{"dataset": "synthesized solo parts of chorales (CocoChorales)", "decoder_norm_position": "pre", "adaptive_grad_clip": 0.02}
Rows from block 4 of the text decoder, named by matrix and row number. Rows with one number belong to one attention dimension. Each number is 500 + 25 x the weight over its row's rms, rounded and kept within 0 to 999. All counts start at 0. Numbers have three digits each. After the name is the row's rms in percent of the matrix's.
# v: cross-attention value (decoder.blocks.4.cross_attn.v.weight, 256x160), inputs 0-79
# proj: cross-attention output (decoder.blocks.4.cross_attn.proj.weight, 256x256, transposed), outputs 0-85
v.132 089:457534493524496527493434468514522482533516509529492521518473501501463516512535510456495510513464504517486526518555456513487508479519465540510489492507508482459493480481503500508491511511509507497496462494496489480475501525489497474480538482
v.133 079:534511516461518487494522459487504570556480468521498493509523543531511461522479522486503486517506493496502489457531539533472525513492522453479526519498533507500522485494473488522555518485513494506519501494519504481495483472506483490526512470
v.134 084:509511546477480529489497535491485519504499550485487519513498496447477504515538484482467487457520530527489464513532510509492490483519518496538546520457486457481497485513495482486512491480480471523493545498518487501480519551540513489479492474
v.135 080:519500522484498512504490485496489483511507548539473488471517492479535450552486478526559489503524470511570505486490508489503469534504484493522510495499492487471519478509422496498510533504481524492519519506519487510484474485524498491520493512
v.136 075:481501534495522510515489494527551501493549523476506575509508542446528465523487474509515527495521495531513494498509497488496481501510503499534532513457519496519516522511477529510475482523503509490486510540496498514497519512454499473494486501
v.137 086:500498454468452487511492471473501443457480522435512482453458488463471507514444474522502469551495534510484465497496512491506485547489488484494481503462478518556516512532508514494493509463534519510524492478518447520526510528501480494492526511
v.138 092:493511486480489495498476506497542504492479542513521494454499465479476530465451473492479463539555492460503496515444505541465513519500503486498516492533494536494528527543531472477513500488503462516484498494485507476493494493501501536511518524
v.139 102:504482466526492490445514507459513505490502483518549512509495518510561527489520532506530506484451476526455480502486495498504498545559463491475487513495496523505455506490550519554531522520497505525497497544496525516520488507525483521510519505
v.140 092:480499467463467505433494490494495488467494535493463485508517500523484513517523473526518496505450524538489546497519451489544504515514489449499539485507504524515470478523550478494497486454495478479527478512499495523533500480505484478518464511
v.141 088:478445489486504487517499467478501501506489485473514544492491530495459517478555496529492499519495480530517485566481486451498513483535502452474521519521491509523478505511499506504500504521474480502558556456509543538494465549478485459488504532
v.142 089:445457505502448487495498513496482450502464484530534513495455498471499525495507453511516506537545514545523484534541425521475523523498459472478474506486468509478544529513479519505464490510471490490530465474472486529476503509531522510503524514
v.143 074:516479507498467523508513492466502478470502495508506523501556514530522482529511523532507566471482479511500506499482479504494513517540494458527451513512514477471522491510502459478528518509560499534502512460451480458508542517476499511547523541
v.144 086:509491488508514528462491512549474476498526498515509563483497483480479486488483461506455542494553495540501474505522520543481483453522512516503511526480502498496482490447486520514470428492473467468544480514496504476510466488462480512472503500
v.145 099:492497491521507480470505527509492514485469461504465535498499523479522476519490510472469523487490449445449521494487538510475520488494491456549538538515513492512497532476495511478461507489471543498455474529495479488555516536491497505458508485
v.146 090:478516516506463482467492520499488529502497503474486509465532520459487461524521488475478524502467477515517500519467533510530501493468513481538536530498493458519499548490539495490495485460493504538469511544472507512548503472491517523498517517
v.147 085:469542483491556572495519444509519503533494500514499427510492517531553496509516507477496528476516505488519536506509518509498502500531512497495515441497482529474490498530493484477514502527516507520466534492490514485490511485524480479529494467
v.148 086:455459454542503475497514485482497484497468496533515479426562537540531522512532509469528501541506465509465483484484508499533476514489515455458500508476514488510501488507490524536528481496544473527488520493527487495492500513508499490523526513
v.149 104:526490501484455490491478478543540531484493542506489479491535474453550495497520495564577485480530527491514495520530514498448491543439523508491488482467512495473539475539464472503479477520495461492466520455505497477472540471523494487505507465
v.150 081:522534525486537491546541512518472515504499499478523499523505497478525498561545460547492516489523515489544496459511487465555492536493511511506509516482494515494504559511495495552544502511473514520530504481442497513520472511519501489555509508
v.151 076:511490547545480518518495509471525470496467543531482511466495487492492470473550501522468495476520495483492472502478506465496466503502500547508471495514528498519481537531477493447462525493511509534523502490485520492481527528498481506417459478
v.152 098:493501545503496493485486541459526520508511461543493480501512498532539487497501484448486476492498481462517504525439500505512493527475501485520467551518487492516491490496507544519490532506520473507531539490524519474527497504502522538488572543
v.153 095:507506521492517526537535504511506475517492472480491502505499494512500529508467489481530496446560517506493455472506526481494494527455453452484447528479500502484489456485484462478494488548472533530468507495497475455481543511493468480521493490
v.154 081:465483492464459531555477509489533542509478510537553513499541478544500473513520508475483540479499518481505473546543525456533452505468484503503539509502458469500526530495473475502473439518487453510468533484527479480523487482509515494471539518
v.155 090:478491488470486474545483497513513460496473517496487487506484533536460485469509520495520508517479522492449512514414485475535502487491511493485471520459465518534458505509501487497560486513549492465499528468514525455493470484500510501505493517
v.156 096:516539485503517512451507466513487479524510513499519494487519474457485518512472487504543486491529535541492470484509505493512455509480458503482490486477522463484475539489467477505546501530523520525524512491499505470477509524502447502510483486
v.157 095:490508503458484533491459511549514509490474509526522533478511490518552503479508495518548490502528523520474511451498516501516492467514486509521472490476541536465536538475492471504483535457549504518478476469480472486487547495479501498453492488
v.158 085:472491447500537509492469484515561502484527519519528518477486496498492501510526478503501508543491563480509480481529518500506491488534478515478465450508483495464535498511492506484491481509520475479538512560481511519509503517491504440533487518
v.159 110:514469499533527511477490473513486497489487496504487521480541506500555526525540511464467494492515450495494484502545484509527471554507452494526521514539480502473477555453496516541535512528465532505495520536499483518484488505505501512481496473
v.160 091:477494470535519543488514541551502452514548478515512493487502508460492523510475498495492499455453489509493489513525545517472486483515532458483508474470472524506497477463478522511472469539528466464490491478475537499508486533514536497492460528
v.161 099:512487531438518481490472516510518466514501462511496505505506489448480487504505482510520509525520535513502468468479466423481517482565488466487506521482485475500526546479493487539481489476512501493457475479478500507480517517454489537488510515
v.162 099:465474461533494534481521521522504492487459534470501521511495476490513516465522484504501528477505473526475518473500504537506500538500522516488475488491520523474542567493461472459488537501482465502545482528490468507522501506478514464495544529
v.163 097:540483477523509499494461465468483499478560470509453481492505523466479498478490525489494463481497504484505470537489492519481501509509526486539491519512468494506432497476521577505508531483475523514508504478502465478554487499513438496486503496
v.164 091:523506484520520506528510538465498526483521496536524514517559490527501470527511488512431497469479490555452528535487521517511446531514503517465552506519480518565534528511508455517523495503545501540520489544478502562480466515507527516544484486
v.165 089:510499448545490499521476510535476515509497511478483503473467531513542503533474497503485551432512493482487460467509507496486491514500508534507478509515513499467511524433531487481432521493506538465498515472474514533489480494492460479519451498
v.166 106:477510516472478471526503458486503519505501518494495464495482537467512492500512525501526500517521552478495497505456456534511475515510540486530524483503514537526543462514526471466537481475485506533478542474508467539535533534510495483491483483
v.167 097:482519537531517508493466533544484513519492507466516535499498496489528560476520488468506502463485469486490445502552511529481532456491469475488504527481528521525497512496464509527491512473521510523518507523498525504504494463491503488540464517
v.168 102:523496499511517543500501477502464481489543499486471509503511455548474518480496504505457503489490509518551532527513489503546519486545504498512457477521513471503508521499530529549507515510476529505474508524489487465506509517500541505517505510
v.169 098:491506570464496473484477470482495480526453481533474467515510490504508511465529505516510497505472518532512511481482533504475487495474483465519544480519501497546511543501500526528518481541509474524471467489512493432517491489536509523481494465
v.170 103:489475458508509474503495472453499488461552499498526510504455485474504531489470518498529440552509494527515506509471508516478500483550538501507515495487512480551522477526471534505464505468477503504532503445498467471531484509516484523468473485
v.171 098:549512494472488486515499488550502502491514496521513480488467502519528494513500512548498506520527548535524510515501492493517482474452497446481504473496490518486511517533469483520459500577492497474534516430496492527548536454484499481523500481
v.172 100:502557503487493493478505527529502490524499485507508511457522508481467431544520494500471513518494505515516479502508500436490491503500481523536519504506514504486524482495544488523471520489512473513513463500506551465482519497554522487466508480
v.173 100:481505532465497518522514517506474472523486488529509491498455525510512517566524509528513482507549541491517507510483506502512547489538506483488472494543512515510521490451471487492520518522524522534521506509492521525510494522453496515517543519
v.174 087:498502517467528479486513469481507479494499481516458488508490520496494486506491519497507482512469487471454502470495478530524515501525471451456451513512511462490495468531506492510474482469494542443514464470472487510454505505477577490518512432
v.175 098:487503510523480499507443491551492527510524529520491496525554514505508469498477530508483492453501511488483488457549540468536516492443497546506473520503498555497471528465485553522444559524503516483498511540505517504476543493499520515454471515
v.176 099:513475516549529516493496525531539493497469545489500500477524482503499537496492488458452520506489439516469525502539526515480470469508496484509504505495527480478523510533451508481516498514487455521513543544503503519483508520476547525508495486
v.177 087:536523498508491469500479485464520518528535468471534558498497477498503489468537527472504498470481481448455518498514500505484505503503492517504496471463532514508499469454475508513532528489525550491508506475472475489462457524510514480481448533
v.178 093:491495493489548519514535505496493493463546470483542480509452497516491509531483505437433491570466488510503487490486479510460525457524518488481476506500473462517509481507513514509553472465514535508494460536538482503468499481462493469499515492
v.179 090:528520504493482512499508493514502467491497504489519498496473447510512499531489574458481476502493524481495467483504523500501462520442504497482469509519482493515533479504495451531543521523482454508545507517499511511494480477511501488488512496
v.180 094:525521537482531495505469527522484498515493500532518529491536466498506507504504494508483523475474503475525533500524479501497502492488473503528487494508532534501520434490490506470496444458503481523449525529542507482507510489514501523504536457
v.181 082:538510483467502526534454468495544524489578499539518509532480524502459516527503487500519507489494503496517498495482474489533487517544560507476551531483533533521528465510523439532523527489484483533526527510513509558498504494499495489500460510
v.182 095:491522515511509529483535513509484547527502472496504480533486476519509524494502512500478518538520453527471516497511504495488562531474529499528468482529475531466519480471439465492468538518526526534564493506524529542571459502513506504499508545
v.183 103:527503512486501513481542523500525458482501496477521589480441481523479490492497502483548540496503534478519505521497503535492517490557506478485501461528534497540478469525497474508549513477501529505498510454483515492507495478533506497485458515
v.184 089:514466480470475467502492450500530487500490508484479495481517518499528491490477513484527507485470500511458484481485491527477535506528525500466488501491503465456528509528495493536463472484496540498514439500497533458530507529499523521521499475
v.185 088:477503485488496556518528539501477464445500488519535464480527453501497562497508512475467506572514521487542421478511558487490505493477504485453467538462499493495510471517489488506496537508473498507514504528502528526507523491469493500483520531
v.186 088:523519490537488545484503468519482488466472473489447483483480498484548523478501503510423495524524517546451466462519468483503493561479497486476465475492498469537482487514495503532475506480510480530499509491500484515454546520488504529519478495
v.187 091:532518499506501489509467518522456476516503526455500470511471493516469491453551511497470471508453513505507456518514483514540502530481521477528496480503466504510512511505484497508467507460529499469475516508518513510483481478500468525498507471
v.188 094:536498502533543495524444496519502518501481533480515502491518526476481554479537468473559509491493488434495521543495500489547503470493541547512531541470471529512483474478507500506475508492539486500467493505495461558468486480502510501516529495
v.189 102:509503520459465524523536513502456517488475496486481533481473488550516502508474511482524475496469533480486495502537533527516501489486488506479502545541523524561493499514522503517516547524507483486535499468501512541554517464493508519531513525
v.190 106:480508495489495504482499552521518501482480520496485512500498481529496507540522519486460515456501500462512483471550522510547486490487528539538492493484480456479497435488503533455484501508456481500530500548478499515511517509535476525516486472
v.191 091:489503508504525518460502521469500503515459479465514507461499506479505487474507481514508519507477477542448512495486440492519473481545502493496503476505489538491500484473513457515510492489541536475495518487477499494503502501512491495462495503
v.192 110:490508499495481485454510510470517480513540524489455479492529527445516461536524512499492541543501511517518521457503480510505458486531529495492519455521480522497497486447535480465506477501479505473473469462495491540521467517541484505514502505
v.193 093:529516468557528494515513470492520545485516483523469493503493472519493499514540503532519494525514503552481470490460539490470510491540530510497481485488531518505517465513501522530502483533480496479518534533519488452488457490534478500467513531
v.194 094:514520468510514495508483516493468527482516458509503514498487491482537520477508476468516487505511489542474502534465510509486499527486481465484523544485482461494517479482525502463447448517547492510508472511495462535528489535498492511519510528
v.195 104:495507492493494528468491494463473487549478467478514533519515524485484468462523511463496493493475462501488451451528475528503521506518498528500533464500492460478473478455541450503554506496474502443475491507517473444460494463514490485466473454
v.196 091:466513494548503494515479469490539523477535475454517495518464518547528500504485528509535455458525474488510495518538501467472542487488460523483488523496520475474512501503487506536493488476536496530473500526497488475527505510512495466482523509
v.197 093:490515478476498543504480534461550499500512491494503501550514512547490538483508486483486496497485523526563468512485480535501529465518512477462505511513506535488499481491475526531478465502456499529510531500524477508479500491491516467491484435
v.198 101:489449510487498505495485506540482484484441486464482491507492536516538510479500532486509515495517510503479478491514538502520540458460519503463473483471541461507524487505518464501490529488528523484525471501488503498481464490501491507503512503
v.199 103:491512542498500537507478460536511488535486503513491499479512516503535517498507530506511520509513467483525490487445498453468489503470484534518506525499508513500482551459476523502487510492481459539461531473484451488464534525535498488432491475
v.200 100:532519517499472520484504492453491522442485461512505489549506504496543487534509511499512453501512535493479498480476477501515519511504471499488469511490484524528480515476455514525488520469499504535499489436488504442506499500489518492513543478
v.201 094:486497468479538480539492532464528470456520479493519501465496536487510504472486524533506498480513524534477441504427494485480499476516512485549517493506487494564514472536535465491493503494528512488467521504518520502533515491525426482542494515
v.202 100:529461502516437482485506531464510456484550512514506486536547486501486513492515507479495507505538569526495522524518482484508474468528481482495513542475499569496495517561496511517497508465532476453558519519534514514484478519524495511453503484
v.203 102:541482515523498517474460509468493492526494474484521489496479477526496507538485505461470517483487534525535492500497510513469531514533513499504487480482494453504520499495492506474490449480475465490491522501527498507471523545466473469494452499
v.204 107:483469554507543462511486490457483499509493495529465483493484546518475534539517545559530474535516482540465477468497521474512500528497473530493490516514505513462538496497524489487510497456481482487496513478478500522518505479468508456498507511
v.205 099:549495504502525501576490515541496478494486549518494505532552448505529492512511489531469497533497501493499536494473534485502476538507504500509545486511508521480466486508517521457493494535544510505529511461460510509478500538519501538489495543
v.206 100:525503472491468536498538484511455492521514486475532510534491473525459482549498473460486502532492497467520477499481482483526502497529470527475500507466497460483501490485489482521527447547497476451473526496499531490469475494501502539463500524
v.207 098:488436506487464499463520482537497479500509540446487484471508525535515516485496490525477504525524539509454521536496553497520503506567498474453504508515487532518488514506495511482504529501561510506488495517515528540501451475491466510507508520
v.208 098:510524482495470508509532503530529503492449491568524486536522492491492468516492500525496508489498481473526497493530531490512510494462560500553519510538491523558479496497476501511497479524517496489529501484493519480486499491467503500494473536
v.209 116:509504488472493474482491491494504526507556471503485508516502521513458487491506489511507470552476496497471486483495471493539549514525459527500464470486472471548495535514547509501524459463544489489468549474580501528529490526504475545503505523
proj.132 089:500524522507529504486512481518485533526526499487453502502498466517485494493542501529487481535474477489489532476469495529487508479453502514515515502482507466482519512487509488517458503525485501537516504556511546503484491501504486489492458498516506506498461501
proj.133 085:542555449503491540493488522539516460505496500510472489538517529492505493513530508476500502491500513510491532488485494500471514526487511558498536492498512454512531492516522457511497537490448456511524478489499476449472539463453526463524466467511502518529524494
proj.134 086:519488497517500518518501476455463507504453489475499456460495460494528468495494461502518496452501509519511512418505477490468490499522508541480429517510491488502512518496444526495453501514515508539533475540482447515461535496523478498563474525476522538509460496
proj.135 088:555502502508469486484494484517523496497449549497508511522523524479509493470525502454471544471497500471495555490522502516470562462538441491487482521492486483509492505501498468464520521488496505497466502532498499508527531548486510532485470490491496530505525516
proj.136 089:448525521468523475506495421495464521487473516512530538480491492558513478517501496472516516497538540498488549469521503517493464490524492540525537515477526501519528511559494479478467496491502455559479527496508498489487516510490474530507472471474506500493510520
proj.137 097:501475520538500516484483485489541515500465483554507540494458486498519528497532500540491481480467489511542520526473487505470508464516493501506523528472449482526480493534489537465492494485533470496487436463478503496481463547528469507518495512525463504511490518
proj.138 096:505495492491511510521547494544493518510540507536537475500480495461506516478490504531507476479502528476509497479535506503490519484490440455486502536531518520491521547498476561438492505538479497562525511459473485478506485513527493509487519542513465494490538523
proj.139 099:470543526485517490517450477478515470476497500557519478506480520523458516546524473510484516507479494476449458499476532481532507525520489476527511472491520494493502511490517490462513488465537485477524505511479490522484493520431537475466495520496506482484506501
proj.140 095:526490499511542560448463516488512509501508492489484492542502498502499523514527522483481503491444477505533466474497493495502574497522497491483493487523483428496481537520479538524503520478526520517502451532499477517507488468509518469490519485524530490493495524
proj.141 090:480450473504514463483478472511478525445503484534476489533503528533460488483533504533519505478477522476539475491492563459479531527527458496506532497505477523475484559488516538436488496506514480515505501532459504488484499470500566441481462517516494459517460469
proj.142 092:484535504542520484454519491524508487497501500490489514503494488518496521493492486522511467453527500482469467547510513524482471444497455504536522509503519473530492505528502465483467535534529498478499452513448513514525463490443479461454491507527501520485510529
proj.143 075:553540489513452478487510468535534464524483512490440467500479512510509524493492544508472524508495455508517509498485504505538495514521513519521511480498529517492512501508548488472500501510482481473496485504535465519497488476494484518509491499533453511457521555
proj.144 086:518479494530508528453514497474488585476484499526543487463510490500513498507473514534481485509476476472527490510503561513518500520497458444518480512477479525502453515459531491531468539500493504515498500525474524491515517480482509454501474493484483499508533487
proj.145 102:515487490539517509518453503528510540460485516473510526477494503510458479531452539496539498475514540544468544485501475487520516524510467506492498518519542543456481501503528475520446532523476470495508476468466513523483495483528518546482503496489557521496454516
proj.146 090:467471483511492497516503492508501543474494484508523504500469551520519505512508482457518547488508498502530534515509503475466495526471499482501505562480515522516491547547511467483471498513540485524505548521496440547456503500529493495496479493493475486477469526
proj.147 088:485486499504488474523507496517497501523485524514468483478504527477484461554502496487481471494513540480513506512492509434492522499517503470484474453521478509433529512485476515487519536464474515479528521537526488485526523501483509488549496469483486508497507485
proj.148 084:514521471496500460485453532483499470463501527529512485519479575501495528530470536505533525491521469509474460454477502519481459482522504471497492491469564505492470527488485508460463501488512461509471500506508523472492539530539511508494516528513525514495510472
proj.149 100:482497498467523484485527523483500524498484523499498483538489524465482485506494517495485551457498511457487521433513487475491491475519489535488486519503530513474471505479491540480508555485506540495490500502482502556553495508490515499527479526532516521492529533
proj.150 083:515531519500471482489483465468476486511469491508453578472533480526553468493488469499513530467507514500508550493521489484509447557478517482499496523527518502488477523472481494500471486483504526499483496468494513519555475516450506510489539513496543481494446491
proj.151 076:493501487512484451524458530514501526458522493442503470496553456468529482477465471462492505507495543519536518484488530487543484486499497497497458526515509513509512547517490535482502495516513551488512537486520491541482461511496494504516486498527497539514506475
proj.152 098:512523495508423490507527475507526468480492518491486467498512477498468512498528491494534479503499476473511516464468524503485505510487486501497512523484512501509458532486502503506544486551483477507481518532548475495506487490535521509500496512495484459490499533
proj.153 088:501540502530460512522501525482516517465486495482533509477534489491530514532509473509480506528485465476470510507501504481518523490463543488510446492464539518515520434508487494504483588493459525483460517497564483524516524524476530512519480482562510543499506522
proj.154 090:467520471436530506502522512510422516483464550451519518517496558518474523510524519496538531524554499511496506549487554497478469497551502521493494493468518514479486492513491525483465474478511511493464560543490464489467473514546491503508514469478506493507502487
proj.155 097:508481505495509477511483514476472496472506519525482473486489504518527510489486515497508490516462508498501487456508508463519501546423486497503496488457468471528503516494493491516491506539504490484509487526511494475503518517486559515495500500532515490521504494
proj.156 085:483508526517485538523478480497486459454511491557523517514510502491549522495503455506507500474475511480468473518519454462525480481488538471512488489453500430527511472484513501481455565483541483493505497468506495499493492500480482488506468531484501541494495493
proj.157 095:487505491483546478485488560531494505494459496515549523512485496508506486516498484501461494498509540473460494502498480490491486501486539511496488512529529471492548503466503496495436516499524501506530506466525463514490501499544527520515494522512531545522570487
proj.158 085:517485460470496513476524518503478473541545499513474511526479502517534498531536462472483490525514530512549504495517507515522481524479496499498543502497448515515486507484453481509520460459505521544526505505464501520484507465473509493511521511462508479477517495
proj.159 104:528516516519519500520499503540490497459517490443506520456487520552458496532481488487528489503519495467494509491505534518481477495481494488538480433492530516451507557516492465511501486504474460528528517519454569484473519490468516517484481469493497500510499486
proj.160 094:550495488488494505512452511484509504560472523507532491522452495516506516492508510493517524483487511480442526514489494466518526468493443491511517532507544486492503519468505495490495500513539527481505488472492516478493469466460521504555497459528495518528497459
proj.161 099:483495543466567512499535519503501500507499448452503522443508477476465515467525504482477483483469487494475491433521507508486486512495450543514558492537494496548468512448509476498487519502496566499526545499504516461532520511524511494517467516507552530545499521
proj.162 102:524472490436492488500485532470540487539494517471552499524493512522518483518467509474518474477473483530490521498521466512526520499497529519448535488532494458503488522467527474503496486499506469507533473460538500548510524508504465532489488464537515527550522522
proj.163 099:515564492505522491502563505537522481462517548518526500515475488514505502552462502497550481512516508526526517534454494477510494508507485477498464466480476488474514456522520488468500497520533510485463507472486470511489514491491532459518512516484494464521464482
proj.164 100:488504499488483523536491466443472521536450524534493484469513482523507495498525524478515521481520501480503514548527474495500547500478526484485516475499476475498528473531511521484502495532486533491510481516500498499506460512476500488542517443491427522484514527
proj.165 102:490537493541490497468521517502512490507495535507515452498506496488495465483493524489469480532487511520478496481502508471493492499511511500495512544518530491500542513502483487496493488503507515496504529456481497509487499495512483511485489509479517480463478494
proj.166 109:529483532489482478505497506451508523465475504468510511527490530496480530483491461494548498464483498511506499492495506541471477545512498543480455508503423545455515491527502493512513468501548497493497462485501479494476491467517483508526519482469505487505519528
proj.167 092:522502498458515450453489496477518504508483502490431490519507462479487505518493507562528514516451492478492482507439476496506496496545495493553528489460448527488505526509467512583513515535480512498494496544470497513498547505503487471522516496526470480507504492
proj.168 108:518473544500494541498503566473507481482496480555464505466498507520511500535492486516508536508519476488482493488531466518519524523506481496521477504481492486484529489426529496516504536487493505501480513463514541493531525489529497486554487486498495532486556481
proj.169 096:491496483472505487481512507471490494523511483462490540526492477520504534512502508478523509505498525529489520500478517446458494529483484503471523521514452494512465493530502496450496494471527499498460463507529480490537513552508525493453477472497527514565523472
proj.170 101:500497542474495491496541482481455465468523498479475504446477494546498529534514492525529485505502537516494502490495549496547501551516535526517516498451515492465519488455502494489503480547460524518511521464504526484447530456515487534495475505490555482494500488
proj.171 096:501485475507480543542489501525508492448516521509572515474485457513486532551535479487497503517465523493485486509505543464503488468540496501491535527501527534466508494492500508491515504497546454517544506528519495488495521486484498508460489518532500528494517516
proj.172 093:470518533513472493475457474494481480509479507484461454520499501466520571429498494506474543500485494510483495494517524518506504468466499524515501548447526514486524514482481495482555520498504498507501484504538524488521499501465540490532536500542512487492517471
proj.173 095:528512509525522486538543510497537490525568477494518454490524508482510489511497516472458467466482488488459527465489517534508492489503506517501555496489502490502526484460507474471519510487486553518490487485533517505492528503526484492488464473515488471524519481
proj.174 087:474503545486467514449488478518478548512520493502492484503485461490506496456500495514475492470556492451510539474521536483505458525496499504452503478481518489544493493478525509492517498491511517554537468502523539532494464490491487474515526488520475533481491499
proj.175 094:473495487486503521502506500507519450510451502530468483531529461508528493444539533479509479505529519480493530494469477537424495499510455489483505494535482490471515489496456512478504509493528529459508500544550453532475457516518488530479501532505480503493481480
proj.176 098:481485511498533496550478458529457476529504471534471505503485518504514454551498453531477529485486488505518499511543466549519478478468550541537493500509437482489461524499504474516523515476475486478537513516487509514475495541424501491480503485479488504496511519
proj.177 095:509495461496481510473487474489497528541506470493480477509510455487510481488488534566512491500483514474487521515514481518497453511559512503491439508524504525524487516536506498526523512484550536556509507485478502461488503498481482494501525490529467493524507500
proj.178 096:520481535492545495485531509538453531460462523538451512511475526539511504552514485483484532470500481538527514521459496481508480507489501524525489508494515494504528540492552507506503554514519493547497502520501522462502528496507550485512473494519503466498557516
proj.179 094:506505478503507530504518468474476525536523454503501505541525527534480519481454517491504528506525528548479472527508511534524496580517493512532519508475457497489519534518515506473507500505496524499518480506508509523487492524542483562492461503472500503507497510
proj.180 094:516453470497492497515446437482516524519489483551488523522453444505493502498492432491490541507483547507520495466498479535507470445484470511539505483520456489465509500533496505514494497499467491519487506490473533541509451495490534517515471530488505463527565522
proj.181 089:563475519511494465473481475505541482473472476520481490507524493450485498511475479490531481476473512529523488532483518492499501499499531507548473478467430505524438448550496490507510512505480478521538514508515525510469510435445482499503496474528497462485497466
proj.182 096:496509497469499510507478495453528459545500532536504475467518483456502464548523490519497481505473501481522515530505497542500470496483528507546512455498506491458511511505567527470506498525492532550493487493534475511490514503506522496454487491543550511530501492
proj.183 099:497522480547501452483499528451494564484539455475501488478522515514532537491510533567513485522508513473530496488510538484493525479528516499466466539495510532525501492545505496491487529514456527560482505484478552511537560491503489491566534501458529483506541493
proj.184 083:481539510504546484461518497496534470491499535481508466545519478512494510479491500511447493458479502504460539523497508501513502490481506500520530511499524493469482502522511506487517508495512524488503508534507517518519456484517497486487448552478478484548487502
proj.185 088:561471501444536500555511522512495474533484502508512517523471527516504521515488478514522530523514509513494539484514542520508546508518459503515536474485510528487478509503525515468481506499508480481521499509521504509486517446535548522475503499501546490533483477
proj.186 087:512465541506497519529477498518524498485544523551505518530555513504523501526474513513527503485512484516457485507510471496486476508510521524529523523458509511462475481535499516533535467537510488465499485478532523518465496465484504503530514513500526549492483530
proj.187 091:501485473518498554472488463455505561489519536534494499459513485545515519494520469490561506525490503531533514516492500481485526511546480497519526492468483485485533450496526505516505533462427514449492505470513467508502497521540534425493533519470490509525513508
proj.188 092:510471496524526481544488503499503520472462487510476533517508501504521500544461480465551487480532517491527503504518465533519510504517511511519459474538496475573493492562493452555525488477470505531537478473478442502485471530497480439470527501501493479488507496
proj.189 101:433553515556483489470500508505454486509530525460508469517536500509512523466489488475552494452487497531535521513465507485529506526524476464519500502491494520502498542534515479489517501482452509530495484452504515521505508481536499477458464502528513469508518506
proj.190 098:504489482509486504502467462478515503503483529505500473526458499496499519477497479459515551493515481478537488471489504547504490499463513506438531530490529542469509526563495503515512487478502473455474524505495457544500468515497448541484533488483538471464501483
proj.191 094:508475503484507513498528557513510487471547509507495485519499495494542520536522538502531506514538477482503538480528507532442485488470483522500510479494475464508548486487501506509480537559515494581518521484475443464510494485507469513523510509506524478471503542
proj.192 105:499488490486513501469505494550532497513501511520435507476517501518508490549481480495491519538478483533472506499515456490478572465450488520479488511489530515533520535471462490504437514489518507459508487493526521527504505487510510452522522526502492497543484472
proj.193 096:488500525502487498509510509462465481506506544491434480507524495530448518455515479521495513495486502490506504512487488553488529504473479489506544563507489482529510509498520482488505557504504537449518514483512514505509470511538484506478513513453493496464474481
proj.194 093:550474572530487491502550488521489510505523501499481527492489511491523488492456498513487498471452521499466507514502468471528485522463507525488505475491531513551508523452494526481498478520487517494546515488504493476501504486521527513517525484508507452514460472
proj.195 108:520472486425537465511486453471528507475517488503487515519539482498466489523492511482496511518514494460490513525528491503533509547489456529460492497536498518509520490488475497469484482510482479489512587466504491472478529504476459487507478489509495508469500489
proj.196 099:481472525514497494518455515513526499516441521557501499534508536516496531464526516478505475527488537481511484527500492452465543486479470490484481551514497493501480506515513476501504519507478494540524459524484491530497526473474513484535448549503459450480539462
proj.197 096:501484479464549493511518519498486483491501516508465479524515520500544522481509483488496520477479482486518544461504495475420488466478503482464512471483470478510489499495465563460506487497543506471475517477529525531505486506514479484548522503513537527487500475
proj.198 097:472510526520495492495500494500505536502493514461546489533521534481522512498509480521528473493445530485457469454502479482486497511516438527519471519491467468465459532510533484502496527500501485470441507488540478504540492530478500500487488515491545491533517565
proj.199 099:514488476481532478486540507465470519512469466504524531502535518488535529516464489544516533539510453507512514510474461459482500515502510527483501482456506547513494494473518528535518511533498489481556483519507515524484461531513495510569486484508516498470448501
proj.200 105:527492511468495532482545519542536519495520533479474466421516505502446499498516492547500501500535486525515539520538522497500523517518499483509492510503545497465473496497482471470520487485490463454506490505504488483495502477485515500482490524494470496497542482
proj.201 106:523484507521499485501524489506520496487485520466492449469481479520534507422504515489497500506470514496493544526503563528489497456533511564471531486502504494497458485513526500513480497477520472477493506508499471478507472497485485507478523552451465464487515463
proj.202 097:505546540457493498473488468509506476515490554491472523496542504501516496487536481481503494424506466544502516504503486511502482508532536509487532488502493523484505506488473510504512502492540500513482474534500498486493516518498464477468513449492520465525480469
proj.203 106:468489460479486497531491500470529531492477552527462527506471530478525480521504521466493520469522495498540528465506482476482497476462506450474440526445524534536443483494510525496507531495582512446500487509498507494500509487506526539475453504531492497443519520
proj.204 099:531511545473533505525522487504445505467494516514529496511509500490538519497517495514494508458470489479516452535546499493489511518521496504540499516507540538509450497493513482524466463494464489552480446517535550486500477498511492515540535524521490510490558519
proj.205 098:497492543512506517491489477517439535497475452518501517493494492462517497478514476502493478517507489588482500465520504502507484536509494484481525516492549548491511489462532525523513507470477509526506527487485462521487491572498491486505464490483476535534480493
proj.206 102:465453485481505496511514467471463511529554528448508529562499514473510504548473496501520491501512495502539462503463449525505508493502448515490509468448486504527487524514483498496506484537480518484537522481472522499524512485529492467480486520527493482474507476
proj.207 097:501510482500508483490532473472481453508502487521509494486494497475536493539510444482478505494479511499482504492474500482467496528483509505543471507515515476462489543474534485507448529478519518477510508522512481504501479532501509507487539439466494476515498525
proj.208 100:494522485470510491529471451547465505534551503480485425511520526493478528484498537546505460478507463571512508481452504517472484508494509483463545477531471535466493478523478497530479487475462497509467521523525462457444520484486505493487474533487564465492486550
proj.209 112:518513463472504522465475493490489492477539518501442514444526509521556503475521476511476522501532496483481552518498537511522516493503507485527484526509502507538461472500490531513496504538492531487480528524519492488531525517510476491516484429494509525517541510